From a checkpoint of a small sound classifier: norm batchnorm.
Rows from block 2 of a small sound classifier, named by matrix and row number. Rows with one number belong to one channel. Each number is 50 + 12 x the weight over its row's rms, rounded and kept within 0 to 99. All counts start at 0.
After each channel's rows are labels from the 100 clips, of 14976, where the channel reaches its highest value: "top examples" is what is common among them. Only what is clearly more common there than usual is listed. The data: acted Russian speech (Dusha).
# convs0: first 3x3 conv (model.blocks.2.convs.0.weight, 128x128x3x3, each kernel summed), inputs 0-127
# convs1: second 3x3 conv (model.blocks.2.convs.1.weight, 128x128x3x3, transposed, each kernel summed), outputs 0-127

convs0.86:61 68 39 48 46 46 53 53 47 31 47 54 39 61 33 45 46 54 37 76 63 58 53 43 53 21 46 58 27 36 51 39 74 30 40 58 51 59 57 45 42 42 39 49 64 27 47 36 54 28 52 48 62 42 46 47 57 51 52 48 41 48 36 60 16 28 64 62 69 44 73 64 60 53 47 54 55 40 76 34 27 50 53 60 49 50 56 46 39 52 55 54 54 70 47 33 73 32 65 41 32 62 53 44 72 54 46 53 55 30 45 67 49 57 59 41 65 43 53 41 52 39 66 42 41 39 51 36
convs1.86:66 70 47 46 31 36 58 34 35 50 42 37 38 41 33 41 54 31 37 47 56 22 42 37 46 30 59 45 26 21 49 45 30 29 58 48 40 43 39 31 45 42 49 44 60 43 39 44 48 37 35 38 40 35 47 50 48 50 32 45 47 51 38 54 30 49 36 57 33 34 47 44 49 48 62 47 44 34 43 52 42 42 36 48 54 27 48 35 30 45 52 24 43 47 26 31 46 46 37 46 41 34 43 44 43 53 47 38 60 29 42 41 41 51 35 52 45 31 62 40 42 33 35 34 46 29 54 59
top examples: emotion: angry

convs0.46:54 60 36 43 60 44 46 41 51 44 46 45 42 52 34 37 43 54 46 64 42 58 51 52 50 41 37 28 35 44 42 37 60 35 44 52 52 58 49 40 45 39 25 47 62 32 34 27 48 25 52 46 49 26 55 52 43 20 40 39 40 38 34 59 35 51 53 67 53 30 63 61 46 52 50 54 42 21 72 49 06 51 49 47 49 39 42 51 37 47 42 50 50 45 52 43 47 27 37 28 18 49 51 37 43 48 42 54 42 44 35 58 46 58 33 25 63 45 42 45 51 23 45 50 56 45 51 49
convs1.46:66 35 54 32 40 36 78 43 31 44 60 55 49 27 44 40 53 36 32 55 56 38 32 43 36 41 49 39 34 49 45 38 40 35 52 48 38 29 38 47 39 41 50 43 52 45 40 44 49 43 35 30 38 47 79 43 40 32 51 47 49 56 52 52 37 43 46 44 38 50 31 53 45 58 39 47 46 37 50 29 39 32 57 29 39 45 37 35 46 48 46 32 43 38 22 47 29 37 33 52 33 32 46 48 43 33 48 37 52 37 50 45 36 55 42 39 49 34 51 26 50 32 27 37 26 42 48 49
top examples: emotion: angry; emotion: positive

convs0.116:48 51 37 45 57 48 42 41 43 30 41 36 42 54 33 27 41 54 51 48 36 39 48 48 37 47 44 32 49 58 39 43 45 33 08 43 45 29 46 48 36 40 36 36 57 21 50 28 41 40 47 45 48 32 44 50 47 27 39 48 32 57 26 56 42 50 37 59 40 36 54 48 37 45 31 41 54 34 53 37 29 61 44 33 66 41 43 50 23 52 52 47 45 41 49 39 57 37 47 38 41 57 60 53 63 37 24 50 64 52 35 47 50 59 36 19 47 39 45 44 39 30 48 47 36 60 45 59
convs1.116:63 35 44 42 35 23 61 50 19 34 38 49 46 38 34 34 59 21 37 46 58 31 40 46 39 27 55 58 26 27 41 48 38 46 57 48 42 44 34 48 46 44 46 58 42 47 33 51 50 44 28 26 58 41 51 52 44 49 53 55 44 54 51 54 36 52 44 50 34 46 48 47 49 40 38 44 52 30 55 23 37 33 51 49 59 42 33 39 50 59 39 40 59 46 36 38 51 38 29 44 45 39 45 45 61 41 56 34 45 52 40 41 43 48 39 59 45 25 51 25 46 38 39 38 18 24 43 57
top examples: emotion: angry

convs0.87:49 41 32 42 50 45 42 52 39 49 22 58 31 56 19 45 38 49 37 37 46 52 58 36 40 21 44 43 25 31 54 50 70 49 41 55 46 46 62 46 44 41 42 41 45 47 27 35 45 39 58 41 45 52 23 42 50 40 57 41 48 47 24 29 23 49 50 84 66 60 68 66 55 45 41 49 44 59 48 42 25 49 37 46 52 59 53 40 70 39 37 54 49 62 48 27 42 34 52 50 31 48 34 32 41 48 55 49 44 44 58 55 53 41 56 37 68 35 51 39 60 43 53 37 48 50 50 35
convs1.87:49 32 61 39 52 55 53 29 28 45 61 61 62 21 52 43 61 52 38 40 44 76 23 52 44 43 45 54 48 48 41 52 45 44 28 40 37 56 29 62 46 52 47 59 29 52 49 52 45 59 51 32 50 44 67 61 52 35 50 49 41 51 58 44 52 42 56 48 44 44 14 39 39 48 39 46 50 42 54 24 54 25 61 71 27 53 33 45 39 51 37 44 51 54 32 58 27 51 32 53 54 30 46 57 52 41 49 34 43 47 37 62 53 45 55 51 60 44 56 27 50 64 32 52 33 71 34 28
top examples: emotion: angry

convs0.123:53 44 37 48 56 46 44 40 57 50 50 36 55 46 53 37 50 54 44 31 45 49 44 50 48 59 40 42 52 56 30 44 33 43 23 39 38 41 22 48 43 46 31 40 43 41 44 26 40 47 50 49 42 35 41 51 49 21 45 49 26 39 37 45 52 60 38 48 23 33 50 53 25 43 46 48 51 19 56 56 27 60 56 47 49 36 25 49 49 44 37 36 50 43 66 60 48 33 25 25 41 42 52 50 47 44 30 40 32 52 33 51 38 70 33 35 57 54 48 45 32 26 32 53 57 45 45 59
convs1.123:54 58 55 34 37 48 66 48 41 43 49 54 39 33 49 32 56 59 40 51 54 48 46 37 50 38 57 42 36 42 52 66 29 54 60 30 27 42 34 46 30 43 40 63 48 44 45 55 39 51 34 41 61 51 47 55 30 56 46 51 47 64 48 51 41 37 42 11 38 48 42 37 42 52 44 33 47 39 27 35 38 36 51 45 34 40 52 29 38 45 51 30 40 39 26 40 34 48 40 41 44 38 45 52 53 51 55 20 44 35 50 34 31 47 46 54 48 31 60 38 37 35 32 33 51 27 20 49
top examples: emotion: positive

convs0.52:52 66 31 45 59 61 48 35 47 44 32 59 33 56 28 48 43 56 52 56 39 69 50 36 45 51 59 31 45 58 44 51 62 32 38 42 39 44 41 33 55 50 39 32 55 48 45 27 35 40 41 40 55 46 46 55 28 34 47 36 34 49 34 38 45 74 63 76 65 45 61 75 38 56 54 54 47 14 63 49 24 65 47 60 55 53 52 44 59 32 57 42 47 53 42 41 49 37 51 24 35 51 37 51 38 45 51 40 53 33 48 60 38 53 52 32 64 44 41 46 65 28 60 37 54 57 40 27
convs1.52:48 56 66 51 52 41 63 30 25 60 58 61 65 54 50 40 62 57 55 53 54 56 39 57 31 46 64 64 47 50 48 57 50 34 36 36 25 40 39 35 46 36 55 49 36 53 58 64 34 57 42 36 51 45 67 52 60 50 68 42 52 59 64 34 48 48 58 39 49 71 60 51 41 68 53 29 60 58 56 43 49 33 47 47 66 65 51 52 41 36 65 41 59 72 19 59 65 56 49 57 43 57 33 61 55 28 60 26 52 54 51 66 55 61 61 58 53 35 54 27 27 66 49 58 23 25 32 55
top examples: emotion: positive

convs0.90:46 55 21 49 43 47 36 51 43 61 16 50 32 57 25 41 48 36 47 40 34 55 55 37 45 28 48 53 35 32 46 50 63 35 50 45 48 56 54 32 41 53 42 39 48 51 38 23 41 50 52 54 66 34 17 48 54 52 57 44 39 43 18 29 30 50 53 67 60 60 66 60 43 48 53 60 50 51 51 59 40 41 48 40 44 56 57 43 66 39 45 48 45 65 56 25 49 45 57 30 44 54 32 42 45 66 58 55 32 37 59 56 41 37 56 45 68 32 38 51 58 32 58 35 58 40 47 30
convs1.90:60 29 63 48 48 41 56 38 37 37 61 56 59 40 50 52 60 53 45 51 52 80 38 52 28 46 38 38 52 50 45 54 45 41 29 42 33 45 44 43 58 41 42 45 32 39 47 63 47 69 46 41 49 50 60 44 48 56 38 32 49 54 71 39 59 41 51 37 36 54 29 61 47 51 42 39 43 42 37 36 49 16 73 57 33 48 30 50 58 31 44 42 31 47 16 57 41 58 29 54 61 47 31 53 44 30 50 31 39 30 51 67 55 51 49 48 54 42 67 33 52 53 30 51 31 69 41 36
top examples: emotion: angry

convs0.23:41 54 35 48 47 51 45 57 51 26 41 58 40 49 37 44 52 48 28 66 58 55 53 33 47 21 43 47 28 35 48 62 71 51 22 55 65 54 54 66 51 37 56 55 57 29 41 53 51 31 59 36 65 49 39 62 43 30 52 61 46 64 24 69 22 47 62 66 62 53 57 55 62 44 40 55 35 53 56 30 50 54 54 65 53 54 39 43 38 69 35 64 58 49 56 37 60 26 45 43 35 38 77 50 51 63 46 55 79 52 44 62 49 50 50 25 60 46 48 39 45 57 52 40 48 62 43 62
convs1.23:56 75 43 43 36 32 61 39 31 38 38 57 30 47 37 55 41 41 51 54 64 40 52 33 42 40 52 51 41 30 52 54 23 41 56 29 49 30 33 53 28 33 47 60 56 25 43 47 38 42 36 40 58 42 46 57 59 63 43 57 48 53 28 57 49 44 48 34 26 33 49 52 41 52 70 47 40 37 71 56 50 55 46 32 73 47 57 32 23 67 47 43 42 51 49 25 58 47 54 45 58 45 66 57 41 64 54 37 48 51 52 51 44 42 60 50 47 22 67 45 53 40 48 30 44 38 37 30
top examples: emotion: angry; emotion: positive

convs0.109:46 68 57 21 56 31 53 57 31 27 52 35 44 31 40 26 48 44 36 28 56 40 49 53 19 43 55 39 42 51 42 53 48 61 46 56 54 20 55 65 40 24 49 48 62 17 35 48 53 50 47 20 54 50 46 47 39 44 47 61 64 60 45 60 46 45 42 61 49 61 41 48 60 50 24 43 28 41 39 31 45 44 50 28 46 40 46 43 42 61 34 51 43 39 64 47 46 54 44 54 52 31 61 43 51 50 57 54 42 60 43 46 47 55 49 49 61 34 59 19 40 41 45 44 25 51 55 61
convs1.109:46 47 34 57 36 61 54 33 64 63 47 29 46 45 53 60 48 62 44 54 67 41 39 51 63 50 56 73 45 53 43 47 37 24 53 44 37 49 24 44 57 58 39 31 55 58 56 48 42 28 40 65 38 51 48 36 55 55 53 38 28 49 31 41 39 31 42 53 29 39 34 27 35 44 69 45 63 29 32 66 39 53 33 50 31 44 39 43 21 42 60 29 39 56 39 53 47 39 41 43 34 45 38 55 58 34 40 42 49 34 42 32 40 53 44 51 45 58 61 70 31 36 37 54 66 49 50 37
top examples: emotion: positive

convs0.19:41 65 57 33 58 32 45 54 31 24 46 54 42 37 36 20 41 37 39 39 56 45 51 42 15 41 48 33 47 52 41 51 61 73 47 56 46 35 53 61 38 24 45 57 48 19 31 53 51 56 47 21 48 50 42 46 44 35 47 55 63 57 44 55 48 46 41 70 57 59 44 56 60 42 20 40 33 39 35 26 44 48 52 38 46 46 44 41 43 53 32 50 47 44 57 45 47 55 39 54 54 30 58 39 46 43 62 49 38 51 38 48 52 55 48 49 48 32 58 23 41 49 44 42 19 64 45 59
convs1.19:51 43 41 56 37 67 46 26 65 66 56 27 50 46 57 52 53 55 42 61 62 36 37 54 59 43 55 72 35 42 37 48 34 25 44 45 38 44 27 39 56 64 44 33 45 65 53 54 41 24 47 63 48 46 59 40 56 41 52 37 36 57 39 50 27 36 47 53 27 50 39 33 36 48 66 51 62 46 35 69 42 52 39 51 28 44 31 44 16 42 61 29 44 54 42 56 48 32 31 47 26 43 41 54 57 45 39 42 41 43 48 36 46 62 38 45 55 59 50 67 28 43 31 56 66 43 52 49
top examples: emotion: positive

convs0.99:47 48 39 38 47 47 43 31 43 39 44 39 44 48 33 21 50 62 44 55 31 41 45 47 44 41 40 38 41 54 34 42 39 25 22 42 43 42 32 45 36 42 34 41 56 32 45 29 42 35 46 45 45 29 55 49 42 31 41 42 29 47 30 55 36 56 39 51 31 32 54 49 29 41 39 48 54 23 54 43 25 53 43 40 55 32 33 43 28 49 47 39 49 42 58 41 58 29 35 30 32 48 54 49 58 46 30 43 51 51 32 50 37 57 31 28 55 41 46 42 40 30 45 46 42 53 47 57
convs1.99:69 37 50 42 36 27 68 41 23 42 43 48 41 38 39 35 60 24 36 57 57 35 36 42 42 27 55 47 25 27 44 52 37 49 54 47 36 41 36 43 39 48 44 54 42 50 35 52 50 48 27 34 64 38 55 62 44 52 46 52 48 57 56 53 29 46 47 38 33 42 46 49 50 49 42 40 56 35 42 33 30 33 40 49 52 41 32 36 43 52 47 34 50 42 24 34 40 39 28 45 43 39 47 46 57 37 48 29 50 45 45 42 43 49 41 58 38 26 54 36 46 44 30 41 29 23 37 60
top examples: emotion: angry