Rows from block 2 of a small sound classifier, named by matrix and row number. Rows with one number belong to one channel. Each number is 128 + 32 x the weight over its row's rms, rounded and kept within 0 to 255. All counts start at 0. Numbers have three digits each.
After each channel's rows are labels from the 100 clips, of 14976, where the channel reaches its highest value: "responds to" is what is common among them. Only what is clearly more common there than usual is listed. The data: acted Russian speech (Dusha).
# convs0: first 3x3 conv (model.blocks.2.convs.0.weight, 128x128x3x3, each kernel summed), inputs 0-127
# convs1: second 3x3 conv (model.blocks.2.convs.1.weight, 128x128x3x3, transposed, each kernel summed), outputs 0-127

convs0.26:128116101105117068086147103109053148069123047117124129069112155168133074080064100114090104114116163123103161134139161154120104081117132120061118136139135089121122074128086114136137142104086095082086135203180140155161162081116155099121108109084100174151100129149090178125080139093121097062114122144120126104116079116119153137073092093149139087154101148090133102158104145073118142131064
convs1.26:126119146083121091130116044097142127143071117107130113084104133176092132086099107117090098118107087108075099124087110138084075133118115095096157112107155055097121146128117095122132121119126117101101115133071131074105106138075120102174113047120060131119065098071102117135092117114137127124073101057154089095122117127117120126099100139135120123103133146091153054112190051119054144102096
responds to: emotion: angry

convs0.125:140088130129140103096116137131138107137117112122180121091079130147114108085117082094115139098108126122000172124117117155125136065096100134086086142128134085099128106156108051125135129075087154118103104151109133142166130089097130125094147125074139185131137120076112141122076144111090197139128085076094108086142110098123102123016160106132126151104074188135117083091073100115124116133120
convs1.125:130109122066080099174116061106107149083085105112114184116110154134145082129113152126129148142161068133148073103099093171064120119138113116131128083121138091131142083136075118119154104156092127146102113028101123110088112153128088131158083078143089083117090110169064100132125142103114075097087119139105131095142147150121132097114100157081078092138098118056161105139152096070118106050095
responds to: emotion: angry

convs0.73:139081118121127132101118130097133121126134096088129136093136119127124116113107111100107132095135127136000137143115112178098097086135116080106103127099157102132094124146129051115160130131056183102137109158068102160140131096076118120114126098072164141123139085047101100160109144140116178107161066054099091113191124148102081131099142092126119155081066153106137096085102093119114165125156
convs1.73:153143124073062065161137066110095110077101096120157096097122167104124067129091150121096067136137066075157102117115103150090109119137138100106136124118091092145134107154085141131174116152118153108108087062095094114105124131165090122102115100104065094101127112146061087161118116116113074075115109124097131088147141141110120090122094133067078091123123126063178101109098102064106065081126
responds to: emotion: angry

convs0.122:125127119137104130111106096091111150104146061096098124120179074104115112125076115092077092115079154041080142137128132114104105084127136064108042127054134125103077129136115099127111103106055163066125102135148117167126142141100097141106147096058126076111142117152106052128147142139136111082152073151102060155149115141106113132139114099136117136132065155090102098094061157103106105129129
convs1.122:153135108091090075146107068093096125108081092101144088068121145059089095111075124106071074119125094077089118075091077086116116127141091117088119117103074076153105127128110091111117108147131110079126115141093109106118119113110108125070121085100089110123148109093090111100095076134098093087108096075109099076097112130134122058122131114125096109102123109074126085122082080087080069095166
responds to: emotion: angry; emotion: positive

convs0.5:143151097088122130131127135111142127108112134120108170112197129178126103147114107072103127121089154079070105132116088115092120096129112103114086109053130114115100140133107023079129069091119140099121162105117077150146107143121145104109168118023137102165137094077101138124110113126133127123102056069099031118133119115141084125115115125134100165071042147115120121132096090119155092106125
convs1.5:136097163118168140191119093122155149132086129114153114137126135073056102113125159109101112100113141115176163092127108076128107088132153119125150169105037090124093210120109134133095168163153155111116110076156133077122159132136122106056109108090163145084135142148114129120151042120118047131109122131105109093103154108074131064162082084066106155135144130107130085133063109092114072126133
responds to: emotion: angry; emotion: positive

convs0.74:144115103141121124128073135112136116115139102091099138124180100147143107162104097112117122133106134102090107073105090038083119084088110098114075094089116136115087163123125057101031101078114131109105126186115120181145096152126127122103185136052133145103144106093102106043122089157125157107139094105083087134088096131123061097097138135132121123088054169108081149157096106131162121134120
convs1.74:122055170097152115169114134084181176154100149138072139088170116124077119053122093083103129111078153101106160106113141093179048092169134059090112168109110090106104183114141098162101145126145160120121124128170143111163167113098137101050173093084126114060144163141144141115068137169127098161128101140126097122137126101108146104128125088123124147157116139141126061178071155120088142147142
responds to: emotion: angry

convs0.6:143107141142117151130155150094152109154131133130150152110104108143136126111110133070113118119137101138007128169105129182113123109144102098135106134104171130154121119146112068094185121143060173103141138129071090139106121102089115130119101106061158145144121060058113066186118169115106178147153083063145109106189142134109088155121115113149136179072072118137159126068124072135130167138189
convs1.6:164180106106063090177136112095074131059116107125136081108129156107138076140108162146109099140105048144175093137086075169069129170132147097129154116136096117140131112141111158116170113121079153107127091069069063106147106134171110128140146146117149134116123108145051090186138094104114081059114108128104148091178141161146122095105092146086098117120137138064173147110136107068139131075129
responds to: emotion: angry

convs0.21:133122110112132083089140108111066137075130052112130130071129160180131082091058096113076094111123162130122162122141153146122106077116141117054097135118128095134122074126088117128123140106093097071107158216176133154178154079119155091115106107069107172148097117148100185113077128091126091071111109141116115097109080116115156124083089095153150090150101152092133103155107148073123152131073
convs1.21:124121147090116110155119045104150132145077124105129117102121130181092141096102108126094092119108079092099088132104101148082096141121126104113164099090155068073139152133117106118149116114119111105093114128069135058106091156082117113151117043108071107128045094086101101152098119106137135133080109061154090099124125139108133127101083141117123115109138153102166067119186043124059150086088
responds to: emotion: angry

convs0.93:131094133102101079108097112064162089123139146111080121117128118106123137126143108099120139121077128094110128127099122136137069112094102069101101128058132088040107128134108127156120120073126144123099116140122138164088146108118042075131173086050122071062178153127120114114122124150170161158151082146123063121137068099046094117106184110080103154149130140145168086131102137139067109134124
convs1.93:089048123122158153107104135086151166152100158105107173121142083156072135095177114093172199078157135144093136091092107107138091100158102092136111105160105101159106205077124071156100113175160101169150139181148126096084121098115123093105179101161161149131153165108143091085088106197084128163090143109102149109102176104129127105151179095145120155132130110147042097113161125142104145123110
responds to: emotion: angry

convs0.121:094134058089158134127117112058045162090141097145113157177121105154118098107126116047132143122101141071097079117100103120113104120134098087127113074079120107058148082125099075088123054113055104114179127103156106126116095154118136106112101088071138110151148129150141112112151136147117059107094098139082079162123126098098122124138085132122121146113060108107109107098074144102107084104084
convs1.121:116124137069135076115099053095125165128076120067124083097151090093088108068109141119113114109126112137102112082078095090089073111150113110105138104144109026177098161111112102152109136165164110121138122117116151106142118122074103085109148063144119155114147146097105116104092090157116119121121129086108130080100138113133132075143137097152103147126135136077088025122123090108055061095136
responds to: emotion: positive

convs0.14:148107076138164137104105114134068155071151064118104146127080091164130100111111131093115159104152191135080132077122120077137115113090108107110085108152115144122114063109137060146082087124064068118195120214158126183151116126115134134115141123081163132094167153125122148059145092139171149085133081128082113141065133099131120104088126142148135137137084183096127121183112151096130182119098
convs1.14:128060143136129071125089060148138151175147136119177156141129127153083146083111134179116113079139133147099092081142083159128117094131090166128147104152100089171081154142170183161116100150170102140156179120130159098128109070132096146099183102102062105184150187107144132121145102166158048140133112120105145139109164170079159081098170081130155121161160163095146085131173128152068116096130
responds to: emotion: angry

convs0.107:147172088129147102140143112116118125100164076106109079131118115130153110102102147066109115138137191161070141108109151131143125122084155100116080118091136133114134119091131049129137097101121077112158111213154121207108123148093093138093154109063180050094172158093124120106156122135182108099150072110108062147076087148098112139132078132110129145109082154097130109194119160116092198139136
convs1.107:180043162150173127150114127139154114147108141136172037143098109159077146088155166131148142084125144094129137128167098108183114126125157106155124159167105122159105236118141171134129126162180148161157122180103111107144105112126129122079171122153124169125118152088145080143168065126153074137141165098129177120116165130052119126180095081112162177123139148151135080111082112144086137154088
responds to: emotion: positive

convs0.67:128103111128136133124075144122148100127135154099103154127185082140126124164139098103124118120077107079104083093110066068085116077112103106121065091091116153114070153130122055084064081080121145128147133130077065164145072153135134112078188153063146120124139094086122119082109099158122140137127090080086079130109120110108074106105128130117112155063083145130081146120085090134173073117128
convs1.67:105090178078139136149120121089174175148053140102108153093152124109040101055131101081112149091108117141119142089104117121135067096166136084099140145136081071114101193128091118141101156119159153132109123072148133061146152105085143099055123073081119129094105126134114146114081108132080087159077117114106114077139118101139139077139106074123089156132131120122129050166103099110096126113151
responds to: emotion: angry

convs0.53:115086105118144116100157126089122121135136141108129123126124117148137109059139102094145143108157126122000139168084134207122108105126088095131107127128173103135121102143131048107195113147066167127131110156099119138126122093056122132134116082119155169119161097050132112180108181122101160136144095060116124129196146132132082153098153105134144145080072135136123098074116094124088173133151
convs1.53:143113129061100058165133063059104152095106106102139089128132155095148082085108161125124095145148079155143090130078109176074066147163115080123172113153117055160143108148089162153169130142116134143128083059095121132091126146131103090142135088148107121106160140143080113163126154137122106084117118127092151102168154133128148108113130154060100111146139125048181067120148116071085092081115
responds to: emotion: angry; emotion: positive

convs0.18:115108131096148066111137094083125099111108087057106072100070132104124123045103109069109116110119155175091151122064147167125076098105131071064124131128117072112123108105121087138152161107130149120109096198144180137118161106043096100088086072097111122069124127108123122143076130122126150127121123110128120108147083149090135129078153098104145133142114130099116057125107125115051167130168
convs1.18:096094101128100197095086178171140086124102155130118165111150141102076123143135127158121132074115094086097117101113069111131139080097137155156127110081110155127106151086127103123108089154101112104110124157070111077087094092165120139084090172094128088119059098076102056113141076101129103156086094078116084090095159111087092125152087080093091175086110122159127166094106075138182126146125
responds to: emotion: positive

convs0.71:130150109130163164107090136145114171110157088128124170135136027154124096142121137096112151121135175064129109132119122060135123144103121132118065098123117137145080149169093093130083118124090117118209160161159102174171112152142131124081190147079175085134187136118123112090140139182163101126129091130061092149110126072128140122150079150149099143119100179118057109183076150111159078132080
convs1.71:155182142133117125165047106145129140168137115111153130134137144156119152094127150153153134116170122126083099025094092064135113146118098141142103090182096114137078153131182115158053126153186108162130165151126172156166107170132088146118126139174077161128168185109127130053146090124173067147144156117130163132091143140098126051131157146208141144144130171101139094127123113148120095101169
responds to: emotion: angry

convs0.13:149098126140147132126114152134155095154117137076138136106130126127126135126134111099116130105140087123005141124123089162119113075126122101113060135130144114125103125152139049121148107114094162117130100138044088136147096117095109138067147137082150149105130093037132117146110119124102178159135081049094101105173133121111080119064153106136117184076074164139149105071054082144138139133169
convs1.13:147143125067066095174133090096118138080089100108142135097105149138142071132089137103092094140154075136149080097121092143065121112167132109103115101119113102138142105150068128116149120151105146108098094039102108119103111136130090124114086097115078122109081104150053104133113112104112070083087111118096119088142118149123124075108089152075081090105113134056164104121069088063140098056113
responds to: emotion: positive

convs0.112:148132113150146138142080139116154077146143106071134124147163082100125163135119122093104109119104111081094111120149089096116115097103149101130067116060119149097084151125125080099102063098084147096149077138061059152112074152120110138055160140064137077088138089070137042112146119128134137128142075084097059146128128134089076135124115112088118166071089145127126128090070108149131130134154
convs1.112:176097116098070104179096097122100127095078098111162105094113156095096108146074143136084101129158073122115085070119053106098151144127100146108125097121065114153120153133114123120115103148133110084113115079078111093094095132126115166088096114109070132135091107086081104111131060117101094082080112073107118078105116157122110045110119130132078110095137105077147124117100056102106089068148
responds to: emotion: positive

convs0.31:131046151152139137111161136114157117166125140109158122104123122155126126104131112101129134110163118178006167175141139203125128095148080128122079158151192104138133132171137071132191147132092183121125107124095129136128144092075097147119124095080152165109153115067123083179112177115116175156164089081144125096189135121091094158070163127117141158112110155139155109074114097143097170153171
convs1.31:157121113059081070150156087101100157074108097137151144118134152143164068120124141128146133127139089179159072144107102192054129157166131123120143099180156104168143112127081155129178107138120132165132118055104105135138104131147133125171121110149082112135092122164050124172112159105100094077093133158103177088168148156134122106118095158090096102124105133039177122141157118064134134062102
responds to: emotion: angry

convs0.102:139088136151130138126143138104153110152122126105141125107144127135134122122129118091123126124150111149000156166131125194117113105154107105122096146133180104134124135157131049113188135130068189117126105133066101137144126117070097135125127109093148143110136086040122097182120171119105180148143087047134108104202141129108084148074148123125135166077073153127148105058112077133115160142168
convs1.102:151149117053059072162142085089107121073080097131156125092110164122143057130100136114112102129148077139143083116105097164065125138154131099103105105142123098150134123137074126121169115145121139133122091052105102110124111130150099119129117105125082107108100118159042090149103134108116083076103110140093137074163124155129115091107102156081069090127108137048180108123092105058130114057119
responds to: emotion: angry

convs0.35:143134096118140085103124121107121110102146099116080122105112120127141103079103108080096117118086162121056147126112154129131079093084135088083090125090133120075116090122129041132124126085107112097116078215149119189152143115099093093133155100010122082092149153104120147110108127115159115129126046116097051144112081117083071134131116121120132152124079158116145098166080122116096155146097
convs1.35:118063142117149112138061090109156164162089132095125117108100086162040142082147128114142142080153135132067140076128100121140080116149097102124132125147078071147079185134134084153081132160143111136121167187132130073085126107091152108077160062148113152150123162084137068096098099167128084155087137094124142099108164121122138087151156076144141142136133119130089055090149103146050146123118
responds to: emotion: angry

convs0.80:119151136090113160139064123135154053148107114077162123112083057091108155124130081089118128114115073134082090112114091090103134107063191139105088103091119141122126130106071092108085094090131102128180101119064101117124083115135130118094173118081158119138103094087089072090117107131098217138115099091105096100090096094114066113130153112124077153084110114118148131097120064133116137109172
convs1.80:174077099161083123168193154135100131091126108180147119123102150103124120149108140159106164122127085107128085147118089156121184164083145170127159104119131168114138156081126160090159074120123092101113139101070094092101073140141143173159051164124123149133048088090081186155151099073103078098100130089141124114125121155110115114108063147092129132071131068112148164140168068102139152088144
responds to: emotion: positive

convs0.28:145127095123140129131087132106146110112134123095108152121185107136138123150121100085107126122089118082101090114109082081084120083111131096111066095076136144121074152133112032084081071092099148111142135152099066171153078161121144118066184136037138128121126091087117108100109115136116127116114065079074057128123113113120082112106109124140111156061055151116098141138076093132161107117122
convs1.28:150103164085130115191107089093174166138063133101110116095140150083065111071115114087094130116091112108135116072077099107118076104148138079096117121114074066098113192116103101131097140129135130106096112078123135071140125129090121109055120072082121133063111116121108124100092083122091073138091106096127095080114120112116139072133098099106097152126116126108148046144074090103080117104144
responds to: emotion: angry

convs0.68:134148081088129124131093118079095091096123118079108167116133120128132102119118105089112137102097103065062081104088068089087113096089134090118086088066122121102104132103093054083101046105083116103152132121091068148149071142103153114059152113055148117131133073099112108101113094127109126115114080091083066121110118136136093111127108100118096154078061124109117117112086106107132103106117
convs1.68:133138169106136111154096082101166134140080144092112104120142147084057121081105153115083102111114098133129117070090095095111078081130114094112131131123054079131087156142104146142107146142152136098081108073101133089109122121093083112063108081069125121072115106099118107112139085119120056140114128080125104095104128124100132072126103087092098157104178126098149062113089069120079040105151
responds to: emotion: angry

convs0.117:138140085109112125124086106068074150065147057099111121094152134111130064123074121101074141109117158088103114101078108092124127111102157095092082100057126130102094120141105107126089080115082141069125124166168127172174128142095129125101190085062153111130155130161095096102124106148143117069168069175081060139137075139105104102137113111136105114142081154088116127151104163081109140110087
convs1.117:143121143122116118155056102121135095141110116106108107110131124080085129091102168127088088120137107083072118066084087062146071089134090074122084118114057094175070153135135111162090130175153144103115141174106138152111118125136075128047161132123146104085200150093142099104138079162148073112155121095116105118117147136094125060125148095127124132122159123110115077106070114120106050119175
responds to: emotion: angry

convs0.38:162113144121120134129066140135178088160135118071175131115156069127121153147128119075119108106148107150073109107161087107110140081111125126107031109135150142120089142135122092128107104112119104121173108118073092170115083127116094159059195120048130106100141094082113020097122108133138175151143085096096105116101113112088094120091137114090124191096115180126141123075095111152131119124184
convs1.38:193093106139096124159126160143095144085133118164175137128146143175124107151107158134104130120162091119156086082148052115116161129177112149138129122144077182189108157140139145099118082162116123108139144063081090139128094126159100170115080163096135110131088113099091132128164058070115064082068099085102124108137163160093096048135081125125115141087126124092151166119114063108178112074151
responds to: emotion: positive

convs0.61:126146124114149152117064128112134152104132092119162154107129111164112091108122127102103141113133143085107123062099097060122132092086118132098040099100097100115106137151075089124065119105084116113173136178157119151202110130135135119036150130055184130161109113134097138057120092127127130118140091128070091102090114078108135069064089119128098152138110180120129109097078142106150113099071
convs1.61:134123152096098116180069065135129153132106119076119162149124140123114124097112176152120101156144088093124080053108085108098108116145074116157137083142094104134112137135092136138123116159129112127121106024127145148119100179138064148111116120136079081115156141165112089099170113139135035115122146151119123132112166149102152034110132143134106120156130121068153099086145118118113032050151
responds to: emotion: positive

convs0.11:142126090134133136110086150109131107117141136099131156125116123113127120140141095115109143090084095111108083094095045104100132080099118110115053090081127153107078119122107076108104053079098130114156105140059063141147062131131124119048136138047166120116110074078120106105112083126114159139135067083061062128123120139108083098093100094123099166073099130131123146094088097130152122101119
convs1.11:147126162093118150186096108106140129130089129073122156108138136085082112110087154111072087124163087099113106064094091098117098107158103082118150116114062090156113144143097142124115134174145142072110112041115113100092126138108083118075083099090100123084131110109111084112145065116109071125106122086108097110127144142109138040134109121098086124119155117104141083107093096111130029071173
responds to: emotion: positive

convs0.49:139134102145148134117084152135138097126122124080118144117135136114125131136131101130117135095099076097059111093108064131105116062106123098122053109092113136111090122139128065115111075107105148117137096163041068133152069131108107144049152144058154130104129083061131119117116081135115166136146069068075079116147125149112076102097129093138111175066077151131122127091054097131148144118146
convs1.49:133136139081077099169112093083120128106084105088091126098121158117108094114065144103062062135158075102121103084101087122112095110170113074098139107099085092149122101147083127110149131160117148077081102043096097109103124135113091115092105083106074106077114086118079105131116102126107087098094101086111093103143127148129139064110108137105083099107126121078153081136088085085113058091145
responds to: emotion: positive

convs0.120:129123118090126126095122144091133080136121113066128157096141102128126117119110113117110133088122111123021121139101098175106090093117112063116100123109144109142080121133107079104164112133063171097135118138062076143132111091064131121111128093068154153131144057056109080158104124123107193135160083065096115107180131159140085131104128081133109186069089146125128093068104094128116129126180
convs1.120:160154136102071069162123081098102117092104107114144075100137155086101079115076148122069053130111075129175122116121101131093111102138143111105145138117061090133097107158107156122154132133119159073106088064094096116113143118133097114101103090052094092098122104140082108175134083093115060083116100128106106097150121143109128087122087125074090118118166122070152106118090101083097050106146
responds to: emotion: angry

convs0.17:139136094123119131133079140110132079119132100079111142126183099106123124149101114103107105115099100065063100124125089087102109094110160080117073109069122146104076148128109061103094066117074145094146100128070061157134067151111132144058168137071130112096146090082114059109125117136128134119149076086094080134140132150128071132142118101116109168068058156114115123100063107121142114131162
convs1.17:160140124091081090158092082098112122104076111092127095081113160087086094103078137108066089111137079130105110077095069118098108111134119106090115121108069085143099127149109109122124122138126131077102110102069106094115117115107115137066104091072091125102107096078083131128113073114106096097093087059108089072126111147134108070113117107116087123090132115080156083122078060095084089096150
responds to: emotion: positive